A small CTC audio transcriber, trained from scratch.
Model: 7.32M parameters, arch transformer, activation geglu, moe top_k, num experts 4, layers 10, width 256.
Training: adamw at rate 0.0017, batches of 64.
Data: trained on short read English sentences (LibriTTS-R), 26041 training examples, 11.6 epochs.
Rows from block 7 of a small CTC audio transcriber, named by matrix and row number. Rows with one number within an expert belong to one neuron, the router's apart. Each number is 128 + 24 x the weight over its row's rms, rounded and kept within 0 to 255. All counts start at 0. Numbers have three digits each.
Before each expert's rows are labels from the 100 clips, of 14976, where the router gives the expert most weight on average: "top examples" is what is common among them. Only what is clearly more common there than usual is listed. The data: short read English sentences (LibriTTS-R).
# router: router (model.blocks.7.mlp.router.weight, 4x256), inputs 86-171
# gate: expert gate (model.blocks.7.mlp.gate, 4x128x256), inputs 86-171
# up: expert up (model.blocks.7.mlp.up, 4x128x256), inputs 86-171
# down: expert down (model.blocks.7.mlp.down, 4x256x128, transposed), outputs 86-171

# expert 2
top examples: the word "the"; the word "to"; the word "of"
router.2:083117112100151109153123130126103124120136151128125139134179158135141125106146106093123147109082087104151166141123160147142147117133165102133155101112119105150121159148139142102123099118113111149139135150122163095163132133127114121100105139168118102114123130
gate.16:148149127126081173098147128108156122130117143144158173136098130097123163129126136097104129129112112132168143140122149135142097094101169148121122154100153161162117141137126094130103134151149150129123182098148123123121161139146167097079123117139091168122158151
up.16:118129145149151127122122120156135120097161107133091087121141118138118103142092135151169116125129139133106116140154111119101138154162133127113117161179137100136103125139107154096172138124126153085111124155108140141149082106145135154156153122113161105100108150
down.16:151110148155126113136157100135111134075128133139146092124142131127136103131126144109142168140133145143125142129074135110101096098134078113167121087131093110094151104095160110080176148140100151177167107125130100154106093145128159134137142131139172131139121152
gate.17:145159131156128131148148125143122109122134179118119142132131123132127133101111125149106137161155138135103116152100150115097127089142125116106149170145089116142120137120105112145103135164120138084094130142111104099088158136129173137129146166140169127167142163
up.17:112133133156161099125184099135128129107154153117114165106148131133117106102116160159156156146136150161088144130066194103071136088158138104097151143157085114138101136155113115116123122122096132104087123135102122121084123114103158115173117160129159102161144155
down.17:085136116155134071138141125158110119150091132138115132143127180137156138093089163151129151103138140083151124140121103094094142117107116121154125127136136113117138148151134106087101157116139149112068158083120132112132158137146135136146116146166171133125121137
gate.18:164103119160102146131117087134168151105133123165091121141127125115120162167096125109111176082117142135127170108108114138160106133173110089129138127161160132129170101162142114104156106126116098085170132105101132129138162162133134142122159139183114102129168130
up.18:106113074152153112114157119081142129131142162148087133154157117096148119128153153120153119077122172132094169127138126119092147140075140133147156131132114131137136148169106119158174126095158134114124119152140144086122135100154138126140113147119177119131084139
down.18:137173125135091127152137105094099117138115108144147145137133154102138129123114156074112083146174102137118159152128120154092144150142145131104090127132118144152156163155096110137140081103155151152143156106156133130167157111120136095109119144162119123093159149
gate.19:160139126112132118147136121099109119117102132080136133109111114081163100098119166115136102121101132111168091103158129163187093152143170121134104134125137154085126162180129126107148072090149134138130125127100136144127127096131095198152105118136135111096117113
up.19:116126138102140160140201150131112110106099157118097137140123159121101119101083123152189111169092143120140116094117134116119154128117140121148147119171092117166147103115097128131114123126141057150121105105117151170112126107112106152184092099133164122098146133
down.19:099110142088119164196141109094142100107139136138161124152152126102142126159131134130105099130119091189075148182075145138179111116104146119109123115096163143152142148142120125130114121138124128175112119116144122104157135123131154100130092154152112124124113140
gate.20:156137163123087135082140107105106127076162117129129138145143113119156127113141128121100062166150082104144104104162110154076145138117161161151088151132164149125147142131115133114111111102108165132140135136107129136135108137158157200115161109125111138117100193
up.20:134120153159161143132127169149141142154106150119108120097093072123133125148127134121151132070150174150100129158070100089141099108103112133140154136120099095123143097106157132116120161165135143158123087114139106154111135083130163055150127144107161138147153094
down.20:075117148129132129158127137128170148127098130128122155082132090130136136126142085115117112100127102145103093132106133103176140120145112112094141126131149115163137094139144113128162170126113125126087109203096139097139136143112150144143167143125098093120134098
gate.21:175099177125090114155099099104103099111159160139057091135120140090167078095103141144128104146131120131127089192102093152114131124130190151146114141126144114145155162113135159098145144122100103119123100131119109123096126106167136158107125152109134106101134139
up.21:095122110117122130109103106081159161091104090111074135137111084132080134128160099139132111119134153126125114128139139123115134157090162159138170143078154113118115122099150133119146158144115106138130111109145140102111131131148144166109109133088130119125109101
down.21:144126135100109148120119127102125113142140083145122107113120070123133122151133109161133132149130115140091117112120103092093133134122144156121141169146141120103119124163111105128105173170131122099097135122137109070086107129181103153108108140105128147133120085
gate.22:149155103111143169118153151148118084117162141140156141141118164136113138156135112105126087135154106117125101141121114126159116116091135142122102126044096121149093150084084098130106132130105098150133129132151134100113169106148155117084126140139133167125099142
up.22:124094169112144140125083123124103133111111117146137109156130136129126105127111141149112164170146121121105137124143143089103124094157101122138130133139090146148146142119161131119122120162126177133116134117086136128129117170150120106134134171174090146156160150
down.22:141149113111090170154104063141150114153115114116155119131122110157118133127133155139129130136131157139177155146144092124141175127150078126122118130148150145139082129119132090095130126134167115109138117064115123104161138114120116079124123099120110150117158119
gate.23:179114171126125115116146150093115115126148158112125110114104110146109132121118121136121153094156130136103132138079111141130070158181151133133143153116136144108175109093113147108109181110110090156157111173132110097087092122123125188113132157101131138134122122
up.23:140139129130105146120096117136086114151122101141117095132156114111138099116107168110154142080161125164154136150101128126093137096171116187138180151155113124120154149121119134097154172139099123157147136160110148093090145146095140095156112088116134118127123162
down.23:164100101129073111144159095137144107100149099115171138125115098085132132131138101189145102130135157151109102142110137142089078163117157163126162164129129134086177116102108073154146157150153158114160149158129106105111116105152158162114153126113142155128111145
gate.24:104120133140164137105159160053146123080141156100107116130061127162141190121113134114155116156127132186121120116161126102116124086103117139123156172116126116148111100095099121107132145137138107153080101163110079116109089103147125114134104103126156138124163116
up.24:158116128130114115114120138158143135115171073174156132138145140062132116065105141171095113110138131118111125142148135151091103083156213126132123131150158153137120145147133110099138117155149132104152180093143132143124126130103150159144165134126110137130120169
down.24:164102145120090155137123126127092121134077113103153115107130140102059106108132113155169094107141110118097168173106119135066144085124136148113179135163094137127120112152143114094097189159136109118147060116112143132133119161138152131147140109126130130148144147
gate.25:157111154108153133112123122118135131134116139126167151111137075142158127097120134122117084156122158149113148132143127115138119111126151119141101139133138116093161156118156085146115129173119110133115106121080116168135090124151124168114149102090106132090103110
up.25:181102192106094134107085142132089114137112136146111118141121139094149167138163128120134123108102123141092136143136118117139110149131126156114131130165122160125102147166151147111107104115102135101117107114121146132129060143133123090157130120156105150189136169
down.25:105147105074116129120107141108165113105119096179114104145087132136137126140073125143106134166139116131156165120129136160164115148131090128114129147179099110122156101135110115169144111119140147110115115141158068167129081107130142100114101121162114087150137155
gate.26:137118154115149140070176132142172177126143128122107132115106085133068166122150129120153083144115122148155087145144116084118133115122128131146138143120119126133128104155149093119132119135135149099150102123128151138084111131145118155132111131122112139101173123
up.26:100112106095119138094164147115158151126142172165107166190141099121109107081131106154107130162114061152142124109147156080131116133148120168130101126093147128182143104123106177146104136137134164095128119129115135124150098158154109122118148134108104104141136151
down.26:143138124140133132095133157127102154137114146121129193151119122162095111088122101114149135169119124111101126120102114133128119125128105146140103081092130113146122143095112143128108107134080149125188076093138158149146115092133139103137093118161129115095120130
gate.27:127167142126056141099150151085126160087151134134120111100102127123141135109161108113097116137123154129166144099139139164104143112086121139112133134118122172087148146114131081122112108104141178125116142129130082117129123079109170110124099135162136142104199131
up.27:151149127152100102127151150131149148116168124127163121153134100074154135101156129144129049104117134080078144107132139116126123113115081096109084134124137124120104151157098150127192110101160157133051149126064138155121121140122149149136174138129119124117122131
down.27:100151124111134120142140113161095119142120102154131132128141104089185159159100130134118135178169144082140120122174129112101149126116113148110151106109144166057127147156097151157095135151187148087141145136162161091136130108094123134147122076090074142123131103
gate.28:109148074113128084124170109108158096116139137099136152149133135106133085129109101177141093127101125095143146147111160147097141178116108110125137119135150109123142145151092118094142136120119106137122147146086129136091129133125107159070144120137163092108131135
up.28:093149120160158139112126130108111127123154124104136165125131105146194116120115082139130139094124153168115153080164129102096167107118126100106135149184138081125111141111138135136132139113148137151109131160072127102135099098135117096112136118095113118112137153
down.28:164150141093111143158088117127115084145119131098130116152143148078133098171139136140138131138137145105131108162140073175127164155132135144093101090124121155130123106162104119096101110106130127078149136085127140142110123115128110102106112112114115140107138118
gate.29:097129107126109138112132146135144123078152122160124140150096100107182150132088101171092139109167110129127136116143139141096121101094113131171128164093142141127133150131111150164163117114100161116095196172123093121151103122177143110166113105142151100170169116
up.29:082092121121138154143138148119112128130135132147087156153131146118171116150073112154126165109142114089148161088159174135139163104143111118138095124121083124157099150109105197164151100117116125110116145156092107107147123148128121128166134115131127100150111135
down.29:130113110105113103126143107157159106094158096107132165125105138098114121198162134130137099119140082133147153127123186141105124141115113145157123122094147138116167121136104114108170149145138130186124158157099121120071121111135138105144094087149140103089178087
gate.30:157130179139162103167177174120146141167072130124116163108093119140163149115154101118130087133117125126169094127143099134130123123117152068178168123132144111123124146131088150103090145130128121132091098145084140106127146114108113147158138151126143117098094099
up.30:116117152102169159126112142110118096162091069165097095104136171148091108184150143144130128140160112137153127074104128116098126147153151131154115119123121102125114080142173149100111115142123096094121111117144157124101170151122109147148117099146121125164102118
down.30:147108147112121124117104110109152127119146123153127124146075141110105148129123132135142131158166171077094165129111110087122131158171143158099139158152139119120104097124128105088190144138090117123122090093122141115143102148139164124114172130128144089152138164
gate.31:160172119121075092169140090149163137078171116100147140143130126066141116100125121151127110148134143142123096109150131125089127176123154128123096156128114149148124151143137122146150117107128165133123141152113131088170121101105162140107153144152096136112157130
up.31:062115114123155131136067143132095072127125108151153124115147128140147133153150145093136136154112078135091134164152190108100106091122155157161119131081175126137174100069151138127158112176139145144120144169152181118132132129177151108140068111140152124117112124
down.31:157127152153086111122127122126148132150166138100131133130132147121133094118166137118151110104095125120146151129101128129099116151166122091160125108108112099152160111111128178115122147118130093112135118081068127141083148131131077116082137125155145118140093144

# expert 3
top examples: text has "yes"
router.3:153147155133121145098142123119148085113134125088116157098134075121099121153119134108165133177162130128116108131127109152103142128105112147124091090163130169096122080127113092146139129149131176133105105135147125119132116122143167148166148123081137143139132124
gate.16:162095119091111174080164149151150119117094077120147165113120110140140161152160159107129111125133087147105110168114140169135121142121145156188108147120124148125166115165126139122104122103179121120166104123147163130098140154115139135117135093109098138106158105
up.16:117110136128127135161120128106117183146134140152128080144120117118108164099143110143076139118135168137129171110140117144136168151130158121051133140137135117129081106110144122133124081136098109119100155092094122115182136159100126126140120128138085106119127153
down.16:154150156130147089087101112170121206105127102112129124158129101154137124113109130127145158091146119100144118119036114116137123153150111120153131123134136108161160144135169117147145106124103102101172137155139144092146160090113108146137117126136114110103125130
gate.17:159136097162108080115161124108129148097172142165155130145119131153157153139122160120115108139093126092121126097123091134141097098083142127145152144150132142098127143126145157135138138111175133132137165112141113110135118113148129110127163134116109155101121175
up.17:122132154084142152139113158138148124161116098145102125089128118107104127112151149139104167124169111176152130138098148160125139169198142118095065146087118122135088105131143120122105121102124163136144120143135151125132135097105127143126119099158130123149119105
down.17:160147165151136100123142178160085154149184143092140142131113120197143148136105103145125176122143181102113114103092099083125131123094133106171155150097124128143113119132164124134140181132084155108167053139090119124130137111142139185110150135112161149122096130
gate.18:105130148093166123120161141142167155145103128128114101136113113085173114115076115147123109139133080142139113154145118117122112093167144110167108159135156117120151150163137148125101135099145147112097144112106118120113201121122111141161139151103118144143125103
up.18:106106158131111194102141131152130146138148124122069108182132096140092171122175132102169108136081144085132098122084141098114160127124102138121115131147156108167106135153124142108130115147141144099162116094166130093102130153126120126131116094147114145162150112
down.18:142123095099165122142119106095147104084188125121130140123106117124122126092100134124168080165142122109104108121154154135092150132162159135110111126162157129114100144133095111112121155141123096116139116151163128145157123124140139110162138133134148149122115108
gate.19:129183172132122107140120130111145099142142117146112119109111117117163116135107152130090151138132158071141137154078100107110135085085162132137152131084118126127169177128097093141097120158115158140087142141118125164091172132136145172143134168134165140170102155
up.19:110124097124131134130113101110173103102154120129131113116126124168135102133121142134124114145131160105117166102111115100112119131113123131138116118106152143136147080106109114155186098144128144146093099123101095161092142155183157157107137143086163127142104143
down.19:160093092144106112115128117167128146128111090105101095171120133086155072108105140130166109092109189136142135107144103145109155137159110131129181101156158177061101158151120132154123154130166111111142116105131167107102142081156128130101119125125131151093139128
gate.20:173152106124150131113136121121139145098146141104121140092130127127128128159136153094136184132157144160168102106121130124083122145127132163160163123123118118109173111130123075088095179104115121113140105122121121138103150097125131152117134144123181164138124155
up.20:109127150144105095114128122109152138146130111189126128130146088110072147126140075141097123132144132077097148111086142159134102108101172107103106118132161106142124101134134124145146119131137129143165163075149143118164148133122153121147174133134077100146119170
down.20:134136114111127148146133145077130081119125135197102134117156102139129132129107082161152109128124138138103165136123141126116133101070122151144132136156150154135119120141091125137140136139130151138122114153134098108112080134163140112171127145097133125197151154
gate.21:133147145090125080106156151082145104097178155125065120133110099146102155117168114144142117121143128131136150126119110138109144109088133125133136145139130097115093095150098134142153110122155147135152154136131096095147115129164178141117162155080136114152176138
up.21:159114126152160166125120111135127149153149096135130148109118128130122151193093155078125120117146143146122129155095084142103139087092142126155116137145159109106099118119120084139111178170154148201137157114156108121156152133144124129150169139132125139124144154
down.21:190101116102076125163151141127100144142138137160151139147131140099159113115096095114088120088128088103122144084128132117100094102150155104100098128172163138095135165108120141117126161146113140180158124118143126096104138176118157104145138137117124136121114139
gate.22:147122126161173134137134088138082136127118129138118181135111139198106149110107109136145115100159113110129157147111107132149128125112124131092117109107121146143067119095115147145113184120102157085153094115152111146137151151131137117148130109154163139088119182
up.22:102116131107120129134118149083140107144126128173100120149104159136123158107172160131104125172161090080096114137098143153117099115126145102112124094106118126130156145110084119141131115121129129145092131139183077141124153128106144114140121169104121119134139109
down.22:129102114129108110164123111130117113131131132136173165096158125124142131148106105173086092093150123126100116113151153114098145128099099162140152109093125132115141112138170158136126138111169105092173140138121119110150146142099143149122102102096141145105161084
gate.23:140135118106131156142091138158182119164138103116115185101120114147156149156162150085129146117155083102140107171116135164160140172153143136123083125140116121110131138172082094093068141133140183148103110139161166151146186134125116146118115093159144157110089083
up.23:155111140114137125102137104120173157123172137156152153132129136121143121138135116100119100117122147091109161108114095133130100100157130101141106134155137103157093116097071119106139141116148114165141118117145124143125103109124093141132128149083113101136125160
down.23:158155146169145079107139106141153145139127118110137121154132151173128099123141188142115160130113180107110120098087118160115124171151131131087160125140089115084141123143142107129128146111123132071082098100105124139117158144134087134103133130156137111119106147
gate.24:140131155156122119140106107096132149111107135141120127136150149092154116084133132112073136148125133119121128119168139155101112136138157137176107139142119126121160167157147159114128091081113132122112155152104143159135113106136148161149122145141117151121134161
up.24:092116136088169193126146152107136103128133122147096126113101117142092168148135106136144129080140137182149113147116139125176123134098096140101148125124117116124112103147133098135101149147149148128153121090147154098111142102093127107146107125130097113154149100
down.24:098044126159134136143137136152126124129117122108163093109144138135099102113161137121160077094118101147111119147145147151152118105188095107155100095135107156137125139141128121150140131116150128157079090127104113155123171143096134132119100139138119132142183121
gate.25:110126138165154122104079135110138144127110153142127120142177109096193118124118126097103124150147135134115128157132122128147128091118124080149147128121123149117150144172126112158148136110153139084125125147104111143111133138112159089095137188092159149176112129
up.25:098123118141121142126080099103132138113134122085098107156156123137162107115162143092086138187124143134129141100135152141140162115142121115121172110141116175128146151147125104120153119148173116101106109120118073155114126124096122109101074159108163155134097125
down.25:136149125141123168096133113124129102114112131166137113135131080167157133146115114068103144120171160142097169118105154122117149120147118125082110116148111171166114110134093135122134051107105151135079132152110118152157137149149143145130139126103137091151117123
gate.26:093080151090145125094158114135148113112116137126098168150127103136114102166109137145153123097136095096158147099163116124138139107116099128147123145146148102138138098171168156131157135150120165111156103093082137140133133152150115132127114131162096112107199147
up.26:181142106124095099128127139156125119138149110103129137127123140120177117113113099123147159142131110149131105124117125105160108164119124115159107131107122143124114143161106108128125143134113117109100145148148127149129128120131146146116159176115179108121090102
down.26:122120127106134136146134087123129120134126158152099136132172134134127153155134092126139116111123130132103148167108130133127135151151131117119121109165120143120149154179095104124119115164126157107121128112141108125122106075107144131155107080155142143093104124
gate.27:110142146142161138158080143146149146138140113164146133111112137126135124094088138126087154126103144152145130128172151086157101121133154098125092130142119144138110141140154116165135097097145138120090112107071113139135108131122118118137111162104077138100106147
up.27:121135135117133129141147168143108175093142145117139117108108096150133152116130131110137128143097110130141142178160103115106115092083104148111155125103114153082150142126117078122116163110111151115142148130163141086140110094100175158148124165124157153125145113
down.27:144128139089153172146120143140116127149116118117095141172120143136112128154148153089140136123144121142141199116071098136114132124125102099132103137139155176107121114176153107087140099125156133152127096099111144113137160100123136127130121108155117124117107136
gate.28:121137153139137090150108158088127154104146163103110096132084092169148110100114120168131173118128161157136128114083102125127120166121095114145144140165162086129131121148135164131120120148106129072127114157117138173121130143127120142116149129161177111135159108
up.28:124088128111138147125159120149145152155120082155153107117158114069114172165156133108144119104100096108146132151138122143134124105125152125106133127088132131121109148105129080130112120109159134176135175094125121090121149135150116144147112155129080151135100126
down.28:132110125105125113156153171145111144109115105133121116154095111100119087077137096156128128141163130108134143104132129100141111164127142103096112122156131130133144182094161125132105127124168133133127143137143117100133118109132109106077077128131096146117157134
gate.29:138147113163122108115145110131148153075132178112124167175167117107146101102089103098136131165122140134110145093152152120128144112120107140149162107131079125138183127158104092141159127111164100127145122114110078131139150138134124126148125167107142104076137125
up.29:112144121141150135185062162106160130147098131147167129158141096077172108090147169137097115118123151071131112155120117167153109087157134116157105129104141101146127179098140171156112102128157111101133128167130140132135154134125102157132105179099151121150082110
down.29:138154120163157136139124119111135149162190101138125064120108124139171114117072126144137155131125146126115149155121123128128164115115131080186144147113131126133126152144102091125147181133108126076103123165139128132140137125157136152087124133129147138111133134
gate.30:142127113155109129134137108121114105107142184092130169137137112103158086169144130131124139120138138120159118125153064166107141134139117123186107117117138121130133102128118124146102136131177141151175116126147088134112163122160156201083136159130152064135147141
up.30:121107132085078142122170146110157107094154151070162118157125129126101136151175153148136127181115116101133105116135113127119138128129124139150135126134158102195125105147100121133124099141183111147159102110167116106141106162132105141114087142083155124141207135
down.30:117128106171162077147125126115090155095113148147175143119175161170149125117137152090160124133139129144085117146127137112131103097120173133119137084128078097113132131135126105140158121142161131149133135111109103139164086122118115119177130153134167137133138141
gate.31:122123085144125113111091095082128119117135139141121125155137120077134153133131097133113172103116188181103215124136131140122129108115113119145140133111146091125096141119120115122165114139144150097117151166130086114138083106136099100064128171112136114101134163
up.31:120187113098121149124141163098098136130133141078162119124109171132134150121144143109161139150105097124150110133128216145110111092113137139101172159138107135164148134080111105085105096150097104115120132104139164126103124102103130137135075094145098131144142173
down.31:140128128130123138083092115126148139105123127121152152166103118131140103145103106107105139130133153147087133118104162146152100126129151137090158091137139083121165122139120100113166141179125111121153114169161101166121151099085112126170119108122187147118144122

# expert 1
top examples: the word "i"; the word "not"
router.1:166133103152104131122117130134140159131136099150166108133049124134130112152128153176103097124126167146113111108108082107156081146146092148101152151126120137131151107100142175147123164134128111096134130105137097145065121119141107133111144108114117138133107129
gate.16:096135158137146129128093103157158133134143097126147133106133122154148148133083095165137152111134106143138117123085124101129109120149101063157145140148095105147136107137133175148108183139099157122140146147115125125095148178145080127140123149137123115104146119
up.16:124109085114141134165132108146082121123130144120151137124123132153121099131146145107145117100085150120125136134156170142123156149106127135112108130144123150084115168123159078093151121095132124170116147124139144141155131077108176142082110128152134149107083124
down.16:146159122147098124101144115142119079117106125122143144095117150104154110155169099145109097163133165135113085151090116137080134123097113156146163157100157110124145124119106124137169141135122115114121148130153134149090106158156147142117111123144143101125146084
gate.17:136123146156152107082128081082119129142115132101154162182158114103104107102115145124160146124130126150132143152125109093100105119156147125102101178102152126179071173097159172116145142133082133123112115130103160118132134123104122141118135131110100145115134126
up.17:141111141141183122096163107115140172127120137121154131137147118104133140105078146111139104113117128136127161139144113089118139061137113144124128137170162124125089144137111120143130106107148157101092118094101114127173145143143098097147129131111142151085155128
down.17:126131120111172195114130106086122130157138086170111149094153125114131100120120103105135105118141100181096191131157124112105158124164099118082141133181079123135147140115132132134083111119136130128090131151108134136128121122100126089151123129141107124133130118
gate.18:133118180117113109141099122115152100108087186159130141166131175110141118134120150138097153123090130086120175149139131126144123108089134122177092137088144133137141128142099073154143123168162114127118128127127122144090093134143129163121129170118087110129120137
up.18:115118144088104183153144147137114091156133116109149117121111149083149110158163152093116114159114072158201090133126093159107162134125134114126105128135137114146138166135106140128125057136161122152095127125150125129138080113136146110159076098146142136129124144
down.18:138201122121127128179083140075133117140155137107123142121144129117176100142092124100112124152122133135140131099149119135162187141134150135091107093144114155135137161139095127095134081130150153137085120131139142122116138114083132069136106116130120115123136169
gate.19:147111105170153162112138144097141129143164140151126164098101134133110150137122096124095132150143114163111097128135148133140142118141166104154106179144123108141169117130145171104086130100151116109124153130097120144081118096142120132111125124143129153069118156
up.19:112150146105097103163118126129120100077098166114130115134154112115145112123159137096140112137132133055148157163148124154125138161116133152136135085087141173099111160149103107128156117166125157131128106147139129113184168152103168158134117150139138106150163127
down.19:144135142128075099156120084126141113104102119126155141100137144138159123126131116073148115116138146150109141155113152114152115168114135165145116113073129144137153109096147104145155113144107139105130154161093110108143169156116138147113101130113089114111144127
gate.20:142174148075113143079102112127076112115140100142144120099123138132093135133134117117110096172109105136122100096124134165131105142143165149140117148147142155119148138123115148108095101150104158146130118110134132146118144172121121188131175175168143148120157147
up.20:142173151142101108159151194142131175118181149108144106120145078116140099109112096128115159161140100114106143103114190140099105112149135136100124156123128107150149099101114147133174113152152190135135166128127107115122091126116170147113154155122109138118158123
down.20:146146133109113165128115148101097132134152141147062134110141105079145141121127122131114129165155080120155113143094113123136081164104115140137139165173105108122120145141113113088118142153139137092123096139148159149119092131133190191131136160155145143193134103
gate.21:134147147134108104144092110120167122146105108162128090170081155132131143067133093167107169112161114135116113146121145119157136126126138099096124158139095124114159112105137161100131149155080127148119120123106076156104166171156162147131145154131139099174121168
up.21:129141186152116125149142145104104135137131175108171108125087067149112106169122131142127088111168107117150118117126097141118120109116111161142134106104145101102130122115171135118123160177111128162131125155101133114104122144135126188144134138110110129157145100
down.21:093130131187173094157156158141132178114096153093126124168150102132159135081172151106118120153094146137136130126111093148164125131108158133140154103061146123168106144135091148152102138115137112094141148125118163107133126080168143128143094113114187137098069138
gate.22:123181148144164120116139123154143146131130140109174101101137129134124155115111169123174122110182129112092126163093104107120115123126123132128133159093077106092152168110128121103114144150140151083133148087117140116119126111134135143089138136160148179089098128
up.22:130165148155118149149118167139107137131145087135083105093138104143120147124128126104091137091174106148117169136105118105109118071171131093121146119178133130144101111116128088136110142114155172149153110170157124113139190145130148101182097115089148124136129148
down.22:179103149118084150099113127093156148116124083133116147168104144097155124162080105129117133147142142124115117156139121105134095134128119118110103134147118173121102136152122144089090136130113121090125118088115072121129175157142162161125150147128099136169112124
gate.23:096130105130153132114119081170165116089146149145134111163098161122133138107100114143102150135091104132120106148120145142162123116123156119134125143096159110133122120116104150140107095127122098108103147122096088111146135170138127114119123136135154130125114136
up.23:155105122163166139157160143095126129182123146114178160081152083131152112176164169103124095125138117119120146146147154079176124103141131134146084120132156162094119143123117107141104146127117117140122082178126135148128132096135162155128110115136120146142113110
down.23:101114118125132101109125142118125124147164111129104080091131104145149114148139126159123136124137168122151147157177112159134160146151108080159103155138100127129135143126130108116174114117143153124105158152107158150093112114174150112117111163103115064129172112
gate.24:127149122113123115126115106144153109116148147122151174123098149112109161136145108075133121152101074151107109128101142096128103095121141131120103182135165151126140164128152177125136131107105114134161178091134112076142137143160152157088134098143113158106170131
up.24:157117089123106126090141134163122092146128081138146149114087164162069141186149127081174120149118119186108083099130118106106119156155109152111110095117143173098099140084147159151143139064139090130191158106170124095100121109159129103131136077121120150101111111
down.24:107121116130131137182131128144128116134073147106122118102125166157113149159139146115152186115128158149142176139065124133146144144146115154140143148128164160122108118122154091153129120147139148126094112092128107088149144140156128097140129142150114121132080149
gate.25:135125153094132135082131165153129127123117076184114129106113171103124133148143123080112133091100092145154112161126093149075089136141137099166140145078108127119093130141124130093134160099150124138138135129105138139121168091147139167137142137138124153110111130
up.25:109122149162130149162143116124083153153100131127112106096155100109113156121115127146103161151135146149122106154116147141148164137104131127116130131156122106100207126119131128151143106136119103080146128144080135129111125163126119152164129098103168089122152109
down.25:086129130173120142147143087136143111101136118114152096086103144141154086117156114134099114159131092125112088100140133148131114151159075132114126139153141114144138132100173142129089127105089143156099164095122100136129165153159102136129148121142138096136118121
gate.26:107133207105145164082154128091145140148126160127097096147080129124098131135145125128101125135170104164146108126122123112126099099141134091129136144146117096142107098147162118100152140136119103133157142120128074106125139144134172141158093144107145129165142134
up.26:142132159082172154114139131128132144138139134115154144130126158161090123142141154138142109161164101117100103124122096120122115129188147108105109136128109135149100142165131109078120119151136114179121140103116144146107101130134103170097123138181115149116116155
down.26:137176126082151091162138127116116121149142135153133091157148135105152116112173127137107111117138129131115110133099139153145131095156154138100111096139087115179113114140161088113199098141103155114114149130180119168156100150102124117166087099156117139124123147
gate.27:093144154095135142092138150146142119119144141129117135124092143132111132131135152111127112119120113134198180127091107118135088140128123093133139146134155164140061097101145097147097104152143140110139093153100116108099107092173138158123129139142142173140136144
up.27:136125107137092144128157163123112100129126117141161147117135099100166148118130082173093075126104118103153124128171165141172131105133137115141085123132131154107120123120113155150091120069119117123105165168104119140155145135133149149091142132116113095117139093
down.27:100082099142128134156147108132111146092123143107162137126143131132087117120129131130120147159118097119140167163120126124153115128115110129122093111109120143108129117099135085129125182120141137166181108183090101090140131156158133139085134155101156111162147147
gate.28:102177164137143137155145115106086095113133175101095094120112126135119156109138135099139135114132094110161140145104144149099130123120127130112114164135111116120126120101159134102075155134131145084111109136099111097117156113132205117128124128164129136141137180
up.28:146173170169126104104176163122090129163121124076120093132105097146135099095161139133127108127109162152119117113079097136124128129103108119083175106137115096115145101123172141118112137177119137101133121125120110127080142101119158161120156136103121102149138159
down.28:102148124144197093139096143127108169135146131121127082107124113131142156095066107152131127107115120169123126067130185124090104104132117111089120149155115082132152113125139131099114132141125130120120159175142117126141127139120120145111164141140124128155107163
gate.29:160081118150107142109133078128137160107145148156135118143140150133115156163078118127134119136112136193098124144152124112141137141169139140154143134123163167175093112174127121092109191099159128156146155100111122167134132102139137110105156143116123163135187139
up.29:142118135169142103168131127158126147174129152114121096137130105176139117146115108191145124116072102146129140116139091069130114155147150093181154119115144134154168135105161160133128132107090102140108094103119159131060119116149102151115098114117138100110102114
down.29:167133127130102083127146131096094105077135124159117125145093111156143092112108147086139129161138127132101091167177109155167071122116115134099120140143102148137108112136109111095123109145118115159082120106133136141127090120144147133133135159113134094149133158
gate.30:115149142133119109133082112168181115090141090158135126112106138153103143110123078144089138103135111149121122158130102134127106152130112116100106159098135170130131111097147145127159166074157156105147149089120083136148180106157137114137129137152129123111126127
up.30:103160116154129078147084113168155137093156108132140124120111106154115169115158106135109127097122139107137136161090122149084151127093151159132092117110137149146119182095137166140193152093107149154118160125164123128111170136103134136130115086149158120134129093
down.30:169147124124127080153119122119167082102135111174128181134111159137131125128129074147100079160106179097108122170111180160067119145091131161163127120098124132118160130127109105122132130110123135131161138099134132144116125144132103126128099133149149141126127124
gate.31:114102127167108115099154138138160114147107112183132152152113105108150133136118112153129139113134099142143161118134123099092130115091135153161103194086150122157143154130115136143174164126119128105110116190141145137080131137113163112154167132103155083171094150
up.31:149118110148123138166156143103159130121151163136119148163106119081172120105142106146087155099096150120131153128168131121126113110057122153124103172063141123125187167084143145159172117121138155100128151168150132121092100122138130113102128117124136134142107139
down.31:119127173136121149130114120150132122107103110077097091147195115162150137105151147110131145137118119134097122116107101155128166123121079104159130080086111140141132122112144142160112103119151117095104118173123149090125147124114102109141135101104138117133095128